From a checkpoint of a small image diffusion model: patch size [2, 2].
Rows from block 2 of a small image diffusion model, named by matrix and row number. Rows with one number belong to one neuron. Each number is 200 + 30 x the weight over its row's rms, rounded and kept within 0 to 999. All counts start at 0.
After each neuron's rows are labels from the 100 images, of 14976 (inputs lightly noised), where the neuron reaches its largest size: "colour at peak" is the nearest of a few named colours to the mean colour under the peak. Only what is clearly more common there than usual is listed. The data: photos with spoken descriptions (Open Images, Localized Narratives).
# gate: MLP gate (model.blocks.2.mlp.gate.weight, 768x192), inputs 144-191
# fc1: MLP up (model.blocks.2.mlp.fc1.weight, 768x192), inputs 144-191
# fc2: MLP down (model.blocks.2.mlp.fc2.weight, 192x768, transposed), outputs 144-191

gate.112,201,189,152,230,207,170,234,229,169,269,203,152,184,222,193,226,190,197,151,146,175,215,175,202,208,224,168,175,205,219,212,258,196,164,182,202,210,189,226,211,236,196,216,174,217,200,221,218
fc1.112,262,232,185,189,174,173,230,242,198,176,203,217,188,205,192,197,197,175,131,179,231,233,141,200,214,182,176,224,197,266,238,212,214,191,231,224,198,173,171,163,227,208,170,193,187,212,207,192
fc2.112,199,227,224,227,188,156,202,228,228,176,222,212,208,176,198,185,157,235,290,206,164,159,223,168,191,176,178,237,209,166,190,203,174,183,209,271,215,178,174,235,143,231,246,220,185,185,210,192
colour at peak: orange

gate.448,214,205,248,189,163,128,198,149,147,197,170,188,185,195,184,220,207,187,235,234,173,174,194,158,174,227,171,231,173,212,210,167,177,249,162,194,187,181,151,176,249,199,182,212,221,192,173,215
fc1.448,245,192,175,154,255,221,236,248,215,193,156,216,184,218,178,190,181,172,190,230,180,170,247,213,188,160,208,232,188,168,180,191,194,215,198,209,191,192,214,253,135,200,182,171,160,238,197,231
fc2.448,196,245,198,214,157,146,148,172,257,185,202,186,223,196,209,182,144,249,190,209,223,222,230,187,262,216,202,179,221,200,203,227,206,190,258,205,230,163,255,123,228,178,245,268,202,160,204,234
colour at peak: pink

gate.755,219,213,166,176,210,204,216,202,180,206,228,227,222,192,212,210,184,200,190,231,172,167,248,146,190,190,161,239,158,170,189,166,183,194,179,217,214,214,187,181,170,201,202,165,226,184,202,250
fc1.755,184,233,266,245,186,230,172,216,216,166,157,205,200,216,209,178,176,190,245,223,238,180,169,211,226,218,228,200,225,217,211,237,204,202,238,177,200,180,222,233,242,212,181,231,186,194,218,161
fc2.755,198,206,170,187,176,169,194,216,197,182,283,190,257,223,235,218,161,197,208,248,181,141,244,195,221,191,139,222,157,208,229,160,221,157,169,214,214,220,147,189,167,209,206,175,198,203,193,224
colour at peak: brown

gate.296,258,198,186,238,182,154,157,218,199,158,200,164,180,207,173,209,201,193,218,232,203,211,162,219,215,188,240,190,214,232,180,245,203,195,197,187,218,205,261,203,221,171,214,217,146,203,194,206
fc1.296,145,236,198,160,211,196,202,235,228,242,176,235,218,212,216,214,217,196,207,165,173,188,190,205,216,220,158,176,192,158,245,233,197,189,198,204,212,205,197,214,171,236,209,225,196,197,170,220
fc2.296,271,155,252,245,210,170,213,197,184,176,210,148,248,152,177,218,217,192,196,237,207,185,162,168,189,141,238,221,210,204,164,219,209,188,212,131,179,182,226,214,207,253,182,233,219,214,229,150
colour at peak: white

gate.2,203,184,225,160,225,214,213,208,203,145,226,203,202,255,251,234,270,221,189,223,158,225,207,228,162,192,219,235,163,232,185,160,208,176,241,273,208,202,203,204,198,227,201,219,170,200,202,208
fc1.2,169,142,190,192,205,177,189,202,233,216,192,248,166,191,174,163,139,190,248,124,238,178,204,190,233,182,158,206,186,157,231,221,183,213,170,206,207,199,215,182,232,202,208,217,200,200,238,165
fc2.2,160,249,266,166,258,217,187,206,196,154,205,212,239,202,245,206,226,224,200,226,140,197,185,239,168,235,213,182,170,206,157,203,185,219,230,219,190,195,195,193,185,195,173,208,181,191,200,180
colour at peak: brown

gate.425,181,205,154,211,261,233,202,195,177,232,218,245,146,212,177,186,220,143,260,189,237,220,183,167,230,198,196,211,192,146,229,220,211,167,191,197,210,178,160,183,216,167,217,196,230,203,195,195
fc1.425,191,197,224,220,230,206,200,244,196,230,208,242,136,211,171,239,227,149,256,202,210,213,190,179,226,228,167,259,170,121,208,165,212,163,177,211,204,169,160,210,200,170,233,187,206,222,206,194
fc2.425,219,182,178,143,212,199,241,217,225,223,211,231,201,203,210,190,238,222,115,214,184,231,182,261,169,259,186,178,199,214,165,185,193,227,199,235,199,236,191,185,239,223,161,201,213,185,179,234
colour at peak: purple

gate.393,185,179,239,189,210,161,185,192,207,217,223,194,185,207,219,222,195,213,221,157,218,159,240,241,177,198,226,218,171,195,211,179,228,214,247,191,233,202,161,153,164,174,216,210,196,186,284,182
fc1.393,218,253,228,203,234,218,182,198,169,191,249,208,162,185,232,207,244,195,171,180,200,216,223,211,193,179,223,135,199,184,134,222,174,250,233,257,129,177,181,232,238,235,205,199,183,241,185,250
fc2.393,253,190,225,177,214,200,202,185,241,231,140,203,157,173,209,207,250,249,184,259,205,244,232,160,199,177,209,248,201,229,226,172,248,160,201,216,245,236,233,160,155,236,192,170,221,186,207,151
colour at peak: white

gate.256,189,221,137,131,228,167,179,164,256,209,183,220,204,227,186,218,175,222,142,207,134,200,222,219,215,161,219,237,219,201,185,157,154,248,217,183,183,237,212,230,177,220,190,181,221,188,194,214
fc1.256,211,229,158,177,172,189,190,169,204,171,216,180,184,200,205,233,203,189,177,191,127,201,230,210,253,147,204,199,180,194,161,158,189,247,271,216,195,243,247,226,125,222,188,202,183,170,172,200
fc2.256,238,219,195,239,176,196,233,133,175,206,202,212,191,284,220,177,226,211,197,175,260,261,230,157,216,221,221,218,223,176,237,154,207,159,175,178,216,217,200,216,204,266,178,245,202,189,167,162
colour at peak: black

gate.186,186,264,226,271,150,198,232,177,224,199,169,210,208,182,225,210,226,230,197,214,223,228,214,196,174,194,193,242,189,223,105,193,188,282,181,144,247,175,159,203,198,157,198,207,144,191,204,224
fc1.186,253,142,207,113,250,217,134,189,247,216,212,183,183,207,136,170,209,186,140,178,187,159,178,231,198,202,155,185,222,181,273,197,202,165,196,181,209,196,226,198,203,227,172,195,195,268,207,173
fc2.186,218,244,249,217,175,198,189,251,179,198,254,175,191,248,169,227,214,241,180,206,199,128,208,170,222,187,199,232,222,175,134,247,165,173,251,216,194,255,182,216,171,219,189,169,200,188,197,253
colour at peak: cyan

gate.88,180,221,198,234,220,134,192,200,184,187,192,158,183,210,261,217,203,151,201,179,200,192,210,187,156,186,250,242,209,193,198,205,214,231,260,213,194,231,234,195,211,211,223,229,214,227,136,166
fc1.88,198,155,204,178,163,211,175,171,228,218,179,258,195,234,159,241,233,177,201,216,171,212,190,243,249,189,158,194,211,266,168,210,182,225,188,229,192,217,165,177,232,170,176,168,217,209,205,198
fc2.88,166,250,197,239,247,158,204,213,157,175,211,190,193,232,264,239,169,131,184,210,253,236,195,170,209,197,217,218,206,238,222,202,238,200,227,242,204,240,228,136,179,219,204,208,237,228,173,206
colour at peak: black

gate.579,284,249,233,207,230,160,160,196,152,175,173,183,172,189,168,197,194,221,239,192,176,154,199,241,173,171,225,161,166,194,204,167,234,199,196,223,206,230,186,227,221,205,247,221,244,202,182,251
fc1.579,198,212,181,192,173,179,198,220,227,172,166,167,192,217,176,148,236,246,200,218,212,202,224,190,166,196,229,165,238,168,189,226,216,237,244,222,178,186,244,209,152,213,157,205,188,195,138,238
fc2.579,216,181,193,247,181,206,197,170,219,183,202,234,234,195,190,188,185,261,237,128,199,170,205,216,197,130,160,184,125,192,177,154,200,150,182,189,217,231,205,192,245,227,181,240,214,165,218,240
colour at peak: black

gate.575,133,145,195,167,172,249,170,203,177,189,262,197,210,161,202,219,231,203,196,198,228,204,151,205,187,249,216,195,204,137,203,199,226,160,223,178,223,273,187,189,243,207,258,203,219,221,197,174
fc1.575,201,200,159,198,182,183,213,158,228,197,169,190,209,199,164,194,204,235,225,220,196,208,203,239,176,153,229,149,201,206,175,159,174,205,122,191,190,120,211,224,236,195,194,185,202,219,229,183
fc2.575,203,201,232,228,223,197,148,212,215,178,239,195,226,224,215,194,228,154,206,221,207,247,222,176,163,180,221,230,184,215,236,197,201,210,263,210,213,220,154,231,226,172,202,221,221,234,219,183
colour at peak: grey

gate.130,176,192,219,169,242,151,248,205,166,212,205,152,201,187,159,180,223,226,231,216,137,199,201,244,212,244,159,244,191,159,202,210,202,180,207,174,204,218,221,222,210,207,262,207,192,224,208,157
fc1.130,159,176,225,227,233,163,244,182,167,228,192,119,223,194,215,200,196,244,251,208,132,164,170,256,234,226,214,267,190,180,202,192,225,208,219,164,209,206,186,228,193,213,255,195,219,219,203,177
fc2.130,218,180,156,203,172,190,209,209,192,268,270,210,172,180,210,237,198,96,194,178,202,198,251,139,134,194,230,176,192,261,192,201,186,251,180,222,209,214,181,235,220,264,170,169,172,196,202,188
colour at peak: grey

gate.191,208,213,202,245,160,217,203,220,222,203,195,213,223,154,200,221,201,213,229,135,157,162,193,222,165,184,191,190,220,170,159,250,198,184,226,201,245,211,207,228,214,136,218,191,196,180,203,162
fc1.191,246,217,145,171,217,220,240,206,181,188,223,162,227,169,209,166,206,158,223,198,171,183,195,157,187,183,198,193,204,220,220,128,208,190,144,221,171,205,223,230,225,240,178,175,144,195,187,194
fc2.191,181,209,205,245,176,248,168,202,231,256,189,201,249,244,234,175,194,214,199,279,220,218,241,228,242,148,193,209,209,211,204,238,217,192,169,222,228,185,254,207,202,191,188,224,242,160,198,210
colour at peak: grey

gate.543,184,251,189,199,231,227,274,204,190,204,232,180,218,260,213,151,243,203,217,178,181,207,172,159,194,190,251,175,224,185,221,198,194,233,231,226,204,199,226,223,220,213,175,210,206,195,142,260
fc1.543,192,205,220,195,191,145,151,191,194,219,158,247,181,178,266,240,203,225,245,187,170,167,204,180,192,214,209,184,167,172,196,186,229,159,203,203,195,192,153,172,211,190,211,183,156,173,209,217
fc2.543,139,132,185,188,196,235,197,168,228,211,215,211,217,263,196,198,196,182,138,156,210,216,177,163,201,164,194,179,231,205,131,208,220,240,132,253,226,166,235,139,216,179,214,190,233,237,148,223
colour at peak: red

gate.746,227,216,163,182,192,205,193,193,195,192,244,197,193,208,246,234,140,222,195,213,200,233,205,254,246,150,201,195,222,166,225,188,205,187,245,194,171,205,151,199,188,143,193,205,223,218,242,219
fc1.746,220,177,188,200,183,202,178,194,188,124,176,222,223,172,196,204,176,195,209,252,252,164,185,197,202,171,185,200,230,152,187,188,195,154,171,168,194,182,189,237,200,144,174,220,166,205,207,212
fc2.746,208,193,265,183,180,176,226,230,235,178,195,226,220,228,214,143,230,176,167,166,139,256,241,272,150,223,205,205,161,229,217,172,202,274,160,256,230,203,203,195,220,253,200,172,174,168,161,248
colour at peak: black

gate.146,203,190,163,167,180,208,252,238,197,179,207,199,237,165,190,179,184,210,232,176,185,199,254,142,202,188,155,246,199,250,222,189,184,171,142,185,234,266,183,182,200,179,185,281,191,166,257,202
fc1.146,165,204,171,179,169,232,237,257,195,178,226,220,205,189,183,202,194,224,212,153,199,181,237,211,205,160,177,221,247,264,215,243,191,205,152,179,167,221,186,167,227,213,189,228,213,195,231,208
fc2.146,205,229,185,257,192,211,169,200,224,228,149,202,173,185,224,253,216,203,193,179,234,195,186,183,210,239,238,198,168,238,193,252,182,191,186,254,213,183,227,175,211,220,138,172,196,189,145,159
colour at peak: cyan; white

gate.646,261,201,162,248,154,182,264,171,201,163,163,217,195,175,188,225,186,261,140,180,240,222,165,206,185,163,222,183,167,225,232,221,194,219,140,200,187,149,211,222,174,206,194,159,166,204,185,207
fc1.646,185,224,217,140,216,202,121,211,226,253,240,186,175,230,199,209,209,157,248,161,195,210,244,151,191,197,199,156,247,173,208,145,218,220,186,217,173,214,155,165,243,198,199,263,237,185,196,213
fc2.646,269,159,251,263,194,189,234,180,149,204,196,222,255,185,177,213,248,192,190,196,191,132,145,193,187,221,222,241,215,212,246,189,236,250,244,197,194,210,274,197,189,181,177,130,189,231,179,183
colour at peak: brown

gate.475,211,261,193,219,204,228,216,199,224,175,208,229,247,219,200,237,204,266,228,157,204,257,147,264,234,213,198,172,201,224,189,197,174,221,260,182,168,233,191,157,175,195,229,173,209,204,196,208
fc1.475,164,170,263,185,198,185,187,204,200,206,207,170,169,185,197,240,169,141,203,254,195,186,251,158,180,192,202,199,177,169,223,181,204,199,197,200,208,181,210,239,215,190,190,239,179,237,208,188
fc2.475,185,178,168,168,188,255,166,153,173,212,175,218,199,178,234,226,224,198,178,153,163,213,208,155,201,158,136,204,202,211,214,209,198,224,255,216,198,207,245,253,190,164,201,197,175,191,200,225
colour at peak: red

gate.118,199,213,176,251,223,262,173,188,176,213,149,196,194,174,186,178,216,162,189,182,143,175,219,127,168,162,214,162,169,178,214,177,216,207,206,162,198,138,187,183,275,213,188,208,243,232,158,214
fc1.118,183,185,162,173,224,139,189,180,237,205,230,162,233,179,171,237,248,169,193,247,216,194,219,203,170,261,176,228,208,174,166,234,166,242,232,176,209,245,144,200,223,199,229,224,146,243,173,142
fc2.118,181,192,212,224,165,195,203,189,218,232,232,259,157,231,178,239,232,181,215,150,166,158,238,258,213,157,213,177,182,232,209,165,171,254,147,233,188,169,213,195,176,210,172,206,245,234,177,187
colour at peak: white

gate.666,195,213,209,266,216,221,183,197,221,186,195,211,220,226,260,206,195,243,178,235,161,214,242,204,194,201,291,259,210,191,192,240,179,287,151,229,204,165,224,175,187,225,210,177,203,175,232,200
fc1.666,200,185,217,262,216,236,201,224,181,159,176,193,245,208,274,208,196,227,188,223,156,176,220,205,195,178,284,241,207,220,236,226,185,261,201,245,162,155,216,164,217,228,196,176,241,139,244,206
fc2.666,199,201,185,152,184,188,206,220,237,246,193,181,205,227,139,212,203,211,167,157,233,211,215,225,194,213,169,220,184,169,174,111,199,158,193,203,186,230,232,224,177,188,171,232,218,254,186,176
colour at peak: grey

gate.113,232,179,166,238,194,234,161,225,210,274,161,234,195,243,232,215,162,255,123,195,230,225,155,185,197,187,237,158,177,198,221,153,215,149,216,211,196,191,192,217,188,188,198,194,228,234,206,189
fc1.113,191,186,243,192,224,218,155,212,220,203,158,178,190,203,163,181,201,196,200,194,162,225,208,165,172,227,217,175,189,197,180,156,260,187,232,225,224,203,209,224,190,211,188,233,171,265,207,229
fc2.113,213,244,174,154,193,197,196,270,152,194,280,217,220,223,144,166,199,205,184,200,233,201,199,168,269,201,208,204,246,224,169,205,229,210,188,169,175,213,208,278,182,226,168,219,205,131,214,191
colour at peak: brown

gate.250,204,230,173,153,225,156,128,154,191,195,172,188,235,230,148,226,213,208,227,146,182,218,190,254,203,127,168,207,203,174,257,201,191,200,149,163,208,252,224,196,247,222,143,215,185,203,172,233
fc1.250,245,196,233,242,169,197,272,200,205,210,216,196,195,205,198,158,185,170,232,194,224,232,187,204,266,241,214,154,168,153,184,262,191,183,247,243,166,203,223,189,152,250,250,144,192,206,216,217
fc2.250,205,223,155,195,175,222,185,208,172,231,185,219,210,174,230,240,192,189,258,178,218,160,188,169,229,160,220,170,203,231,198,177,191,170,169,121,216,208,152,204,199,186,261,213,202,176,251,243
colour at peak: red

gate.137,208,209,158,223,164,211,194,239,195,165,247,235,232,198,217,201,173,228,278,269,220,204,181,211,255,191,212,201,202,206,226,229,273,209,175,213,195,161,223,199,254,184,165,233,203,164,258,185
fc1.137,153,224,134,193,210,183,226,192,236,246,191,196,187,249,177,201,213,156,179,223,197,159,184,211,197,157,211,250,197,190,162,242,159,246,239,230,215,177,222,193,174,196,188,268,201,238,200,217
fc2.137,191,192,242,227,234,215,182,151,212,197,272,234,210,235,162,169,198,172,178,183,223,217,215,171,189,220,195,194,136,196,229,181,212,208,165,187,196,156,203,182,152,122,183,219,163,158,226,198
colour at peak: grey

gate.203,177,231,198,147,179,215,198,192,189,228,166,220,221,180,204,249,173,171,149,167,244,188,200,247,242,213,190,198,228,188,246,224,165,215,166,197,207,193,188,247,232,207,180,212,162,139,187,210
fc1.203,186,247,168,155,217,172,235,156,225,243,210,187,231,214,168,207,161,184,176,216,185,179,191,238,222,203,230,180,171,180,211,251,198,226,193,195,219,204,171,217,281,216,181,204,175,120,174,221
fc2.203,213,185,240,213,187,201,177,222,169,190,209,169,175,178,182,230,243,207,263,199,170,166,213,205,122,183,243,214,206,181,231,236,148,170,268,217,233,217,195,178,183,199,174,206,255,209,237,172
colour at peak: orange; yellow

gate.301,248,223,154,269,231,203,229,174,242,261,203,204,251,204,194,230,227,185,216,207,182,190,167,197,192,192,227,206,174,224,197,200,260,202,193,209,190,179,235,215,229,195,148,191,239,199,195,180
fc1.301,204,168,136,175,257,174,158,162,188,176,128,197,198,155,181,223,199,240,228,180,225,174,204,197,198,161,235,180,218,196,190,232,182,205,107,213,226,192,226,236,167,162,204,226,204,180,172,163
fc2.301,195,201,232,208,194,217,213,228,200,225,259,168,198,199,191,237,222,220,184,247,206,258,207,174,219,213,203,256,239,197,214,206,239,186,259,220,181,182,158,207,232,274,168,162,229,200,209,263
colour at peak: grey

gate.635,175,186,244,249,218,210,169,225,239,188,163,208,179,175,212,173,213,201,188,242,161,199,178,245,203,198,213,221,187,225,209,140,249,158,159,208,245,166,220,148,206,141,235,176,225,192,175,181
fc1.635,178,191,223,243,237,172,165,237,248,213,148,213,163,181,226,170,197,179,177,232,176,199,205,211,250,191,199,226,196,226,210,128,183,170,110,205,223,142,210,160,204,176,204,173,203,187,176,221
fc2.635,165,221,203,158,181,185,215,159,152,179,201,254,201,205,203,239,182,208,202,169,242,176,168,193,187,192,249,238,188,170,180,166,268,207,193,239,163,210,208,127,198,229,228,210,191,199,225,266
colour at peak: white

gate.655,255,242,202,182,199,227,188,181,207,192,188,158,180,228,163,195,166,261,209,206,200,190,211,254,196,181,227,229,236,229,204,249,202,215,166,221,172,198,201,143,229,135,185,192,205,191,207,192
fc1.655,218,188,188,175,175,187,187,193,258,170,209,177,201,292,206,214,222,209,233,178,211,205,162,207,211,183,204,225,198,181,190,173,184,228,204,203,233,135,170,202,255,176,241,271,123,216,210,219
fc2.655,202,174,200,202,210,149,154,163,170,234,214,208,212,187,200,193,151,206,233,178,171,185,216,176,192,212,193,181,202,186,178,227,221,215,187,214,210,242,178,233,158,219,178,185,232,208,209,182
colour at peak: yellow; orange

gate.254,232,240,214,179,187,162,193,179,189,156,170,198,208,155,158,145,159,235,188,222,229,180,248,227,180,155,166,167,188,212,188,250,232,191,176,193,208,228,176,158,253,214,174,247,206,204,214,215
fc1.254,244,227,198,227,194,207,224,247,166,169,235,148,177,207,175,188,204,150,217,241,158,150,168,216,185,152,219,145,179,162,223,224,224,180,202,216,144,175,190,242,232,178,173,200,176,244,164,158
fc2.254,172,170,251,244,153,204,217,176,249,234,187,241,193,219,203,178,205,221,154,196,200,195,212,249,245,168,180,216,187,254,174,150,146,169,247,179,230,226,235,158,208,168,229,159,228,222,223,227
colour at peak: yellow

gate.504,181,208,196,236,239,190,198,216,260,232,216,236,245,218,193,254,168,158,215,198,197,189,174,241,203,225,196,251,243,215,183,158,282,175,220,249,229,215,195,221,199,178,225,194,222,250,188,175
fc1.504,268,221,249,180,144,203,233,167,195,242,158,181,158,192,254,208,241,173,209,152,198,203,199,241,210,195,165,154,241,149,124,200,214,246,175,190,188,216,172,188,212,207,179,191,230,159,211,197
fc2.504,192,205,207,208,231,182,252,235,203,218,273,225,183,232,187,256,166,225,215,249,220,206,211,193,196,203,224,278,185,245,246,231,169,179,178,211,182,180,151,173,146,172,257,183,236,203,192,254
colour at peak: purple

gate.731,187,151,191,148,256,157,209,139,231,232,187,216,222,245,215,234,174,182,189,184,191,184,173,242,264,156,190,223,165,202,239,207,190,189,148,192,220,183,262,210,240,207,206,147,188,171,142,184
fc1.731,227,225,192,218,135,228,195,246,207,178,182,148,178,218,157,175,209,241,149,187,171,252,147,174,164,261,194,180,229,170,221,193,236,196,264,200,190,221,192,245,170,191,232,241,215,219,273,211
fc2.731,193,195,225,209,213,180,248,128,228,218,182,239,249,194,289,260,172,183,236,232,194,185,200,164,229,162,207,249,168,226,194,196,193,195,194,170,165,186,235,201,176,206,196,176,202,203,200,178
colour at peak: orange

gate.76,230,190,215,229,163,162,206,206,180,213,210,165,199,215,214,148,234,228,223,216,166,202,146,181,167,201,209,200,183,203,225,205,224,208,213,184,163,189,154,177,184,243,273,202,233,160,227,241
fc1.76,266,213,233,178,242,241,209,252,169,183,231,229,197,238,222,206,240,173,260,224,180,211,170,234,199,169,244,162,182,206,236,223,199,180,237,202,150,196,250,220,156,197,208,178,250,215,193,155
fc2.76,182,242,282,200,167,166,215,201,233,169,126,179,241,165,161,196,198,262,206,211,184,179,179,178,206,205,178,224,247,185,172,223,209,183,174,191,223,181,179,187,208,209,174,191,189,205,251,216
colour at peak: cyan; blue

gate.766,178,169,185,179,217,228,165,195,207,231,221,181,147,151,178,192,196,232,211,257,184,202,165,226,234,193,210,200,235,180,211,156,222,162,204,181,233,234,169,280,155,201,259,193,208,213,184,233
fc1.766,221,216,204,227,168,192,213,215,192,167,200,204,232,281,212,207,196,119,182,171,254,171,228,163,165,227,196,242,183,244,182,226,198,234,216,225,158,200,219,125,221,204,145,182,199,169,221,191
fc2.766,212,187,170,182,187,182,144,198,185,243,218,203,182,153,179,201,182,209,186,237,156,218,143,204,208,187,186,208,252,190,219,197,236,173,131,176,207,197,171,237,163,200,265,201,208,190,129,213
colour at peak: brown

gate.561,180,222,192,248,224,167,193,251,218,200,251,164,189,225,218,234,209,153,231,230,239,178,203,206,162,237,185,267,232,223,203,204,265,168,218,252,215,177,243,203,153,165,243,159,204,242,200,196
fc1.561,240,213,182,189,175,223,187,206,151,198,235,210,169,202,199,117,239,189,213,223,229,206,211,155,219,195,208,185,142,186,251,271,219,216,206,186,158,213,201,196,177,199,161,197,210,209,206,172
fc2.561,171,164,194,180,211,228,253,202,221,203,254,198,213,223,151,218,196,189,244,167,205,207,184,258,196,199,202,236,188,226,187,145,203,146,192,256,233,199,129,208,225,185,240,218,240,188,171,183
colour at peak: purple

gate.593,189,219,212,220,199,228,223,144,177,176,190,222,205,191,239,179,205,246,212,171,208,219,231,221,201,155,195,217,184,207,219,221,189,200,204,162,206,194,255,205,234,198,219,216,200,241,213,214
fc1.593,155,257,159,197,220,215,220,147,203,235,202,236,205,238,241,160,201,210,249,177,208,193,191,223,282,191,186,195,250,199,199,197,181,207,149,138,267,186,199,219,258,191,224,250,192,280,203,202
fc2.593,169,154,187,185,193,206,207,238,241,202,168,170,154,196,160,209,225,185,125,205,280,273,231,221,175,205,236,194,170,175,168,231,260,258,230,240,174,198,186,231,206,209,179,150,168,153,213,217
colour at peak: orange

gate.40,241,194,249,219,182,234,189,219,184,202,193,227,186,222,187,244,143,219,194,269,225,196,181,178,159,189,198,171,182,180,262,182,225,109,164,177,181,228,180,161,189,216,186,240,180,151,235,151
fc1.40,131,200,178,160,229,202,215,228,170,196,244,156,220,185,219,179,228,182,207,142,193,228,271,211,211,205,193,197,180,205,146,223,210,268,244,175,190,180,235,212,221,184,254,139,224,236,181,246
fc2.40,210,207,237,246,206,182,233,211,224,203,236,225,198,192,204,198,202,208,188,246,226,187,171,175,216,211,194,185,153,223,226,257,182,192,178,223,140,206,168,215,185,225,185,229,176,219,241,197
colour at peak: white; pink

gate.459,262,201,220,150,162,233,188,182,194,187,202,140,221,230,192,189,234,219,218,195,210,187,208,173,191,148,188,252,166,240,224,206,206,214,198,246,243,139,223,153,190,188,164,269,189,212,226,240
fc1.459,154,204,200,239,218,162,235,208,240,241,205,227,238,189,195,220,142,211,195,206,188,193,184,234,246,232,200,192,240,179,164,194,204,192,216,200,156,212,168,215,226,173,197,196,182,193,188,166
fc2.459,105,194,189,239,173,207,209,238,167,174,163,174,166,209,173,219,190,184,233,165,164,149,187,226,247,203,192,208,179,220,171,194,211,178,216,219,233,217,159,202,198,186,193,241,157,182,175,240
colour at peak: white

gate.385,184,225,231,175,201,228,226,196,223,142,162,200,186,208,157,208,224,203,204,202,189,234,240,218,186,198,172,261,226,204,186,225,175,227,233,195,214,133,215,186,182,172,156,179,160,196,198,210
fc1.385,158,175,209,142,219,181,191,206,221,166,199,201,145,210,159,216,174,205,197,230,209,212,210,238,216,164,206,209,224,217,204,173,145,179,167,156,208,199,237,173,142,220,213,206,218,205,206,199
fc2.385,185,172,188,222,189,227,206,212,200,222,175,241,232,185,176,141,223,215,225,187,226,166,195,215,201,183,220,176,165,227,205,184,207,156,187,225,167,249,191,222,272,226,171,211,175,179,185,167
colour at peak: cyan

gate.661,222,177,200,212,159,219,214,207,186,189,195,251,203,167,200,198,199,174,209,208,179,115,202,192,208,209,231,220,165,230,198,204,260,199,178,186,202,164,184,152,237,194,179,200,198,155,176,207
fc1.661,165,192,220,228,227,183,187,191,209,165,209,178,202,230,191,208,186,212,216,199,218,226,257,176,206,142,177,258,213,194,173,211,143,233,236,219,194,182,205,227,143,215,179,125,220,194,220,190
fc2.661,176,180,187,201,185,194,202,200,189,208,196,192,201,126,222,174,179,177,215,177,169,151,171,183,213,172,232,183,208,188,226,152,163,192,206,209,168,173,193,195,178,165,242,251,238,236,201,183
colour at peak: red

gate.727,219,149,234,220,200,226,197,151,198,174,192,192,185,220,161,232,210,160,210,187,173,232,175,227,222,196,217,208,188,182,186,237,185,192,185,189,196,171,248,186,220,234,231,198,229,181,172,205
fc1.727,161,165,190,179,204,239,186,144,159,194,225,254,171,188,206,225,248,208,173,212,200,206,164,207,204,190,160,177,166,165,189,224,225,227,192,203,214,218,195,181,167,194,206,237,249,169,233,158
fc2.727,215,243,194,177,234,215,166,224,173,243,227,226,219,254,213,197,246,146,182,222,184,171,192,184,173,225,168,210,250,207,196,191,197,246,202,218,176,220,156,185,224,211,194,194,244,239,230,208
colour at peak: pink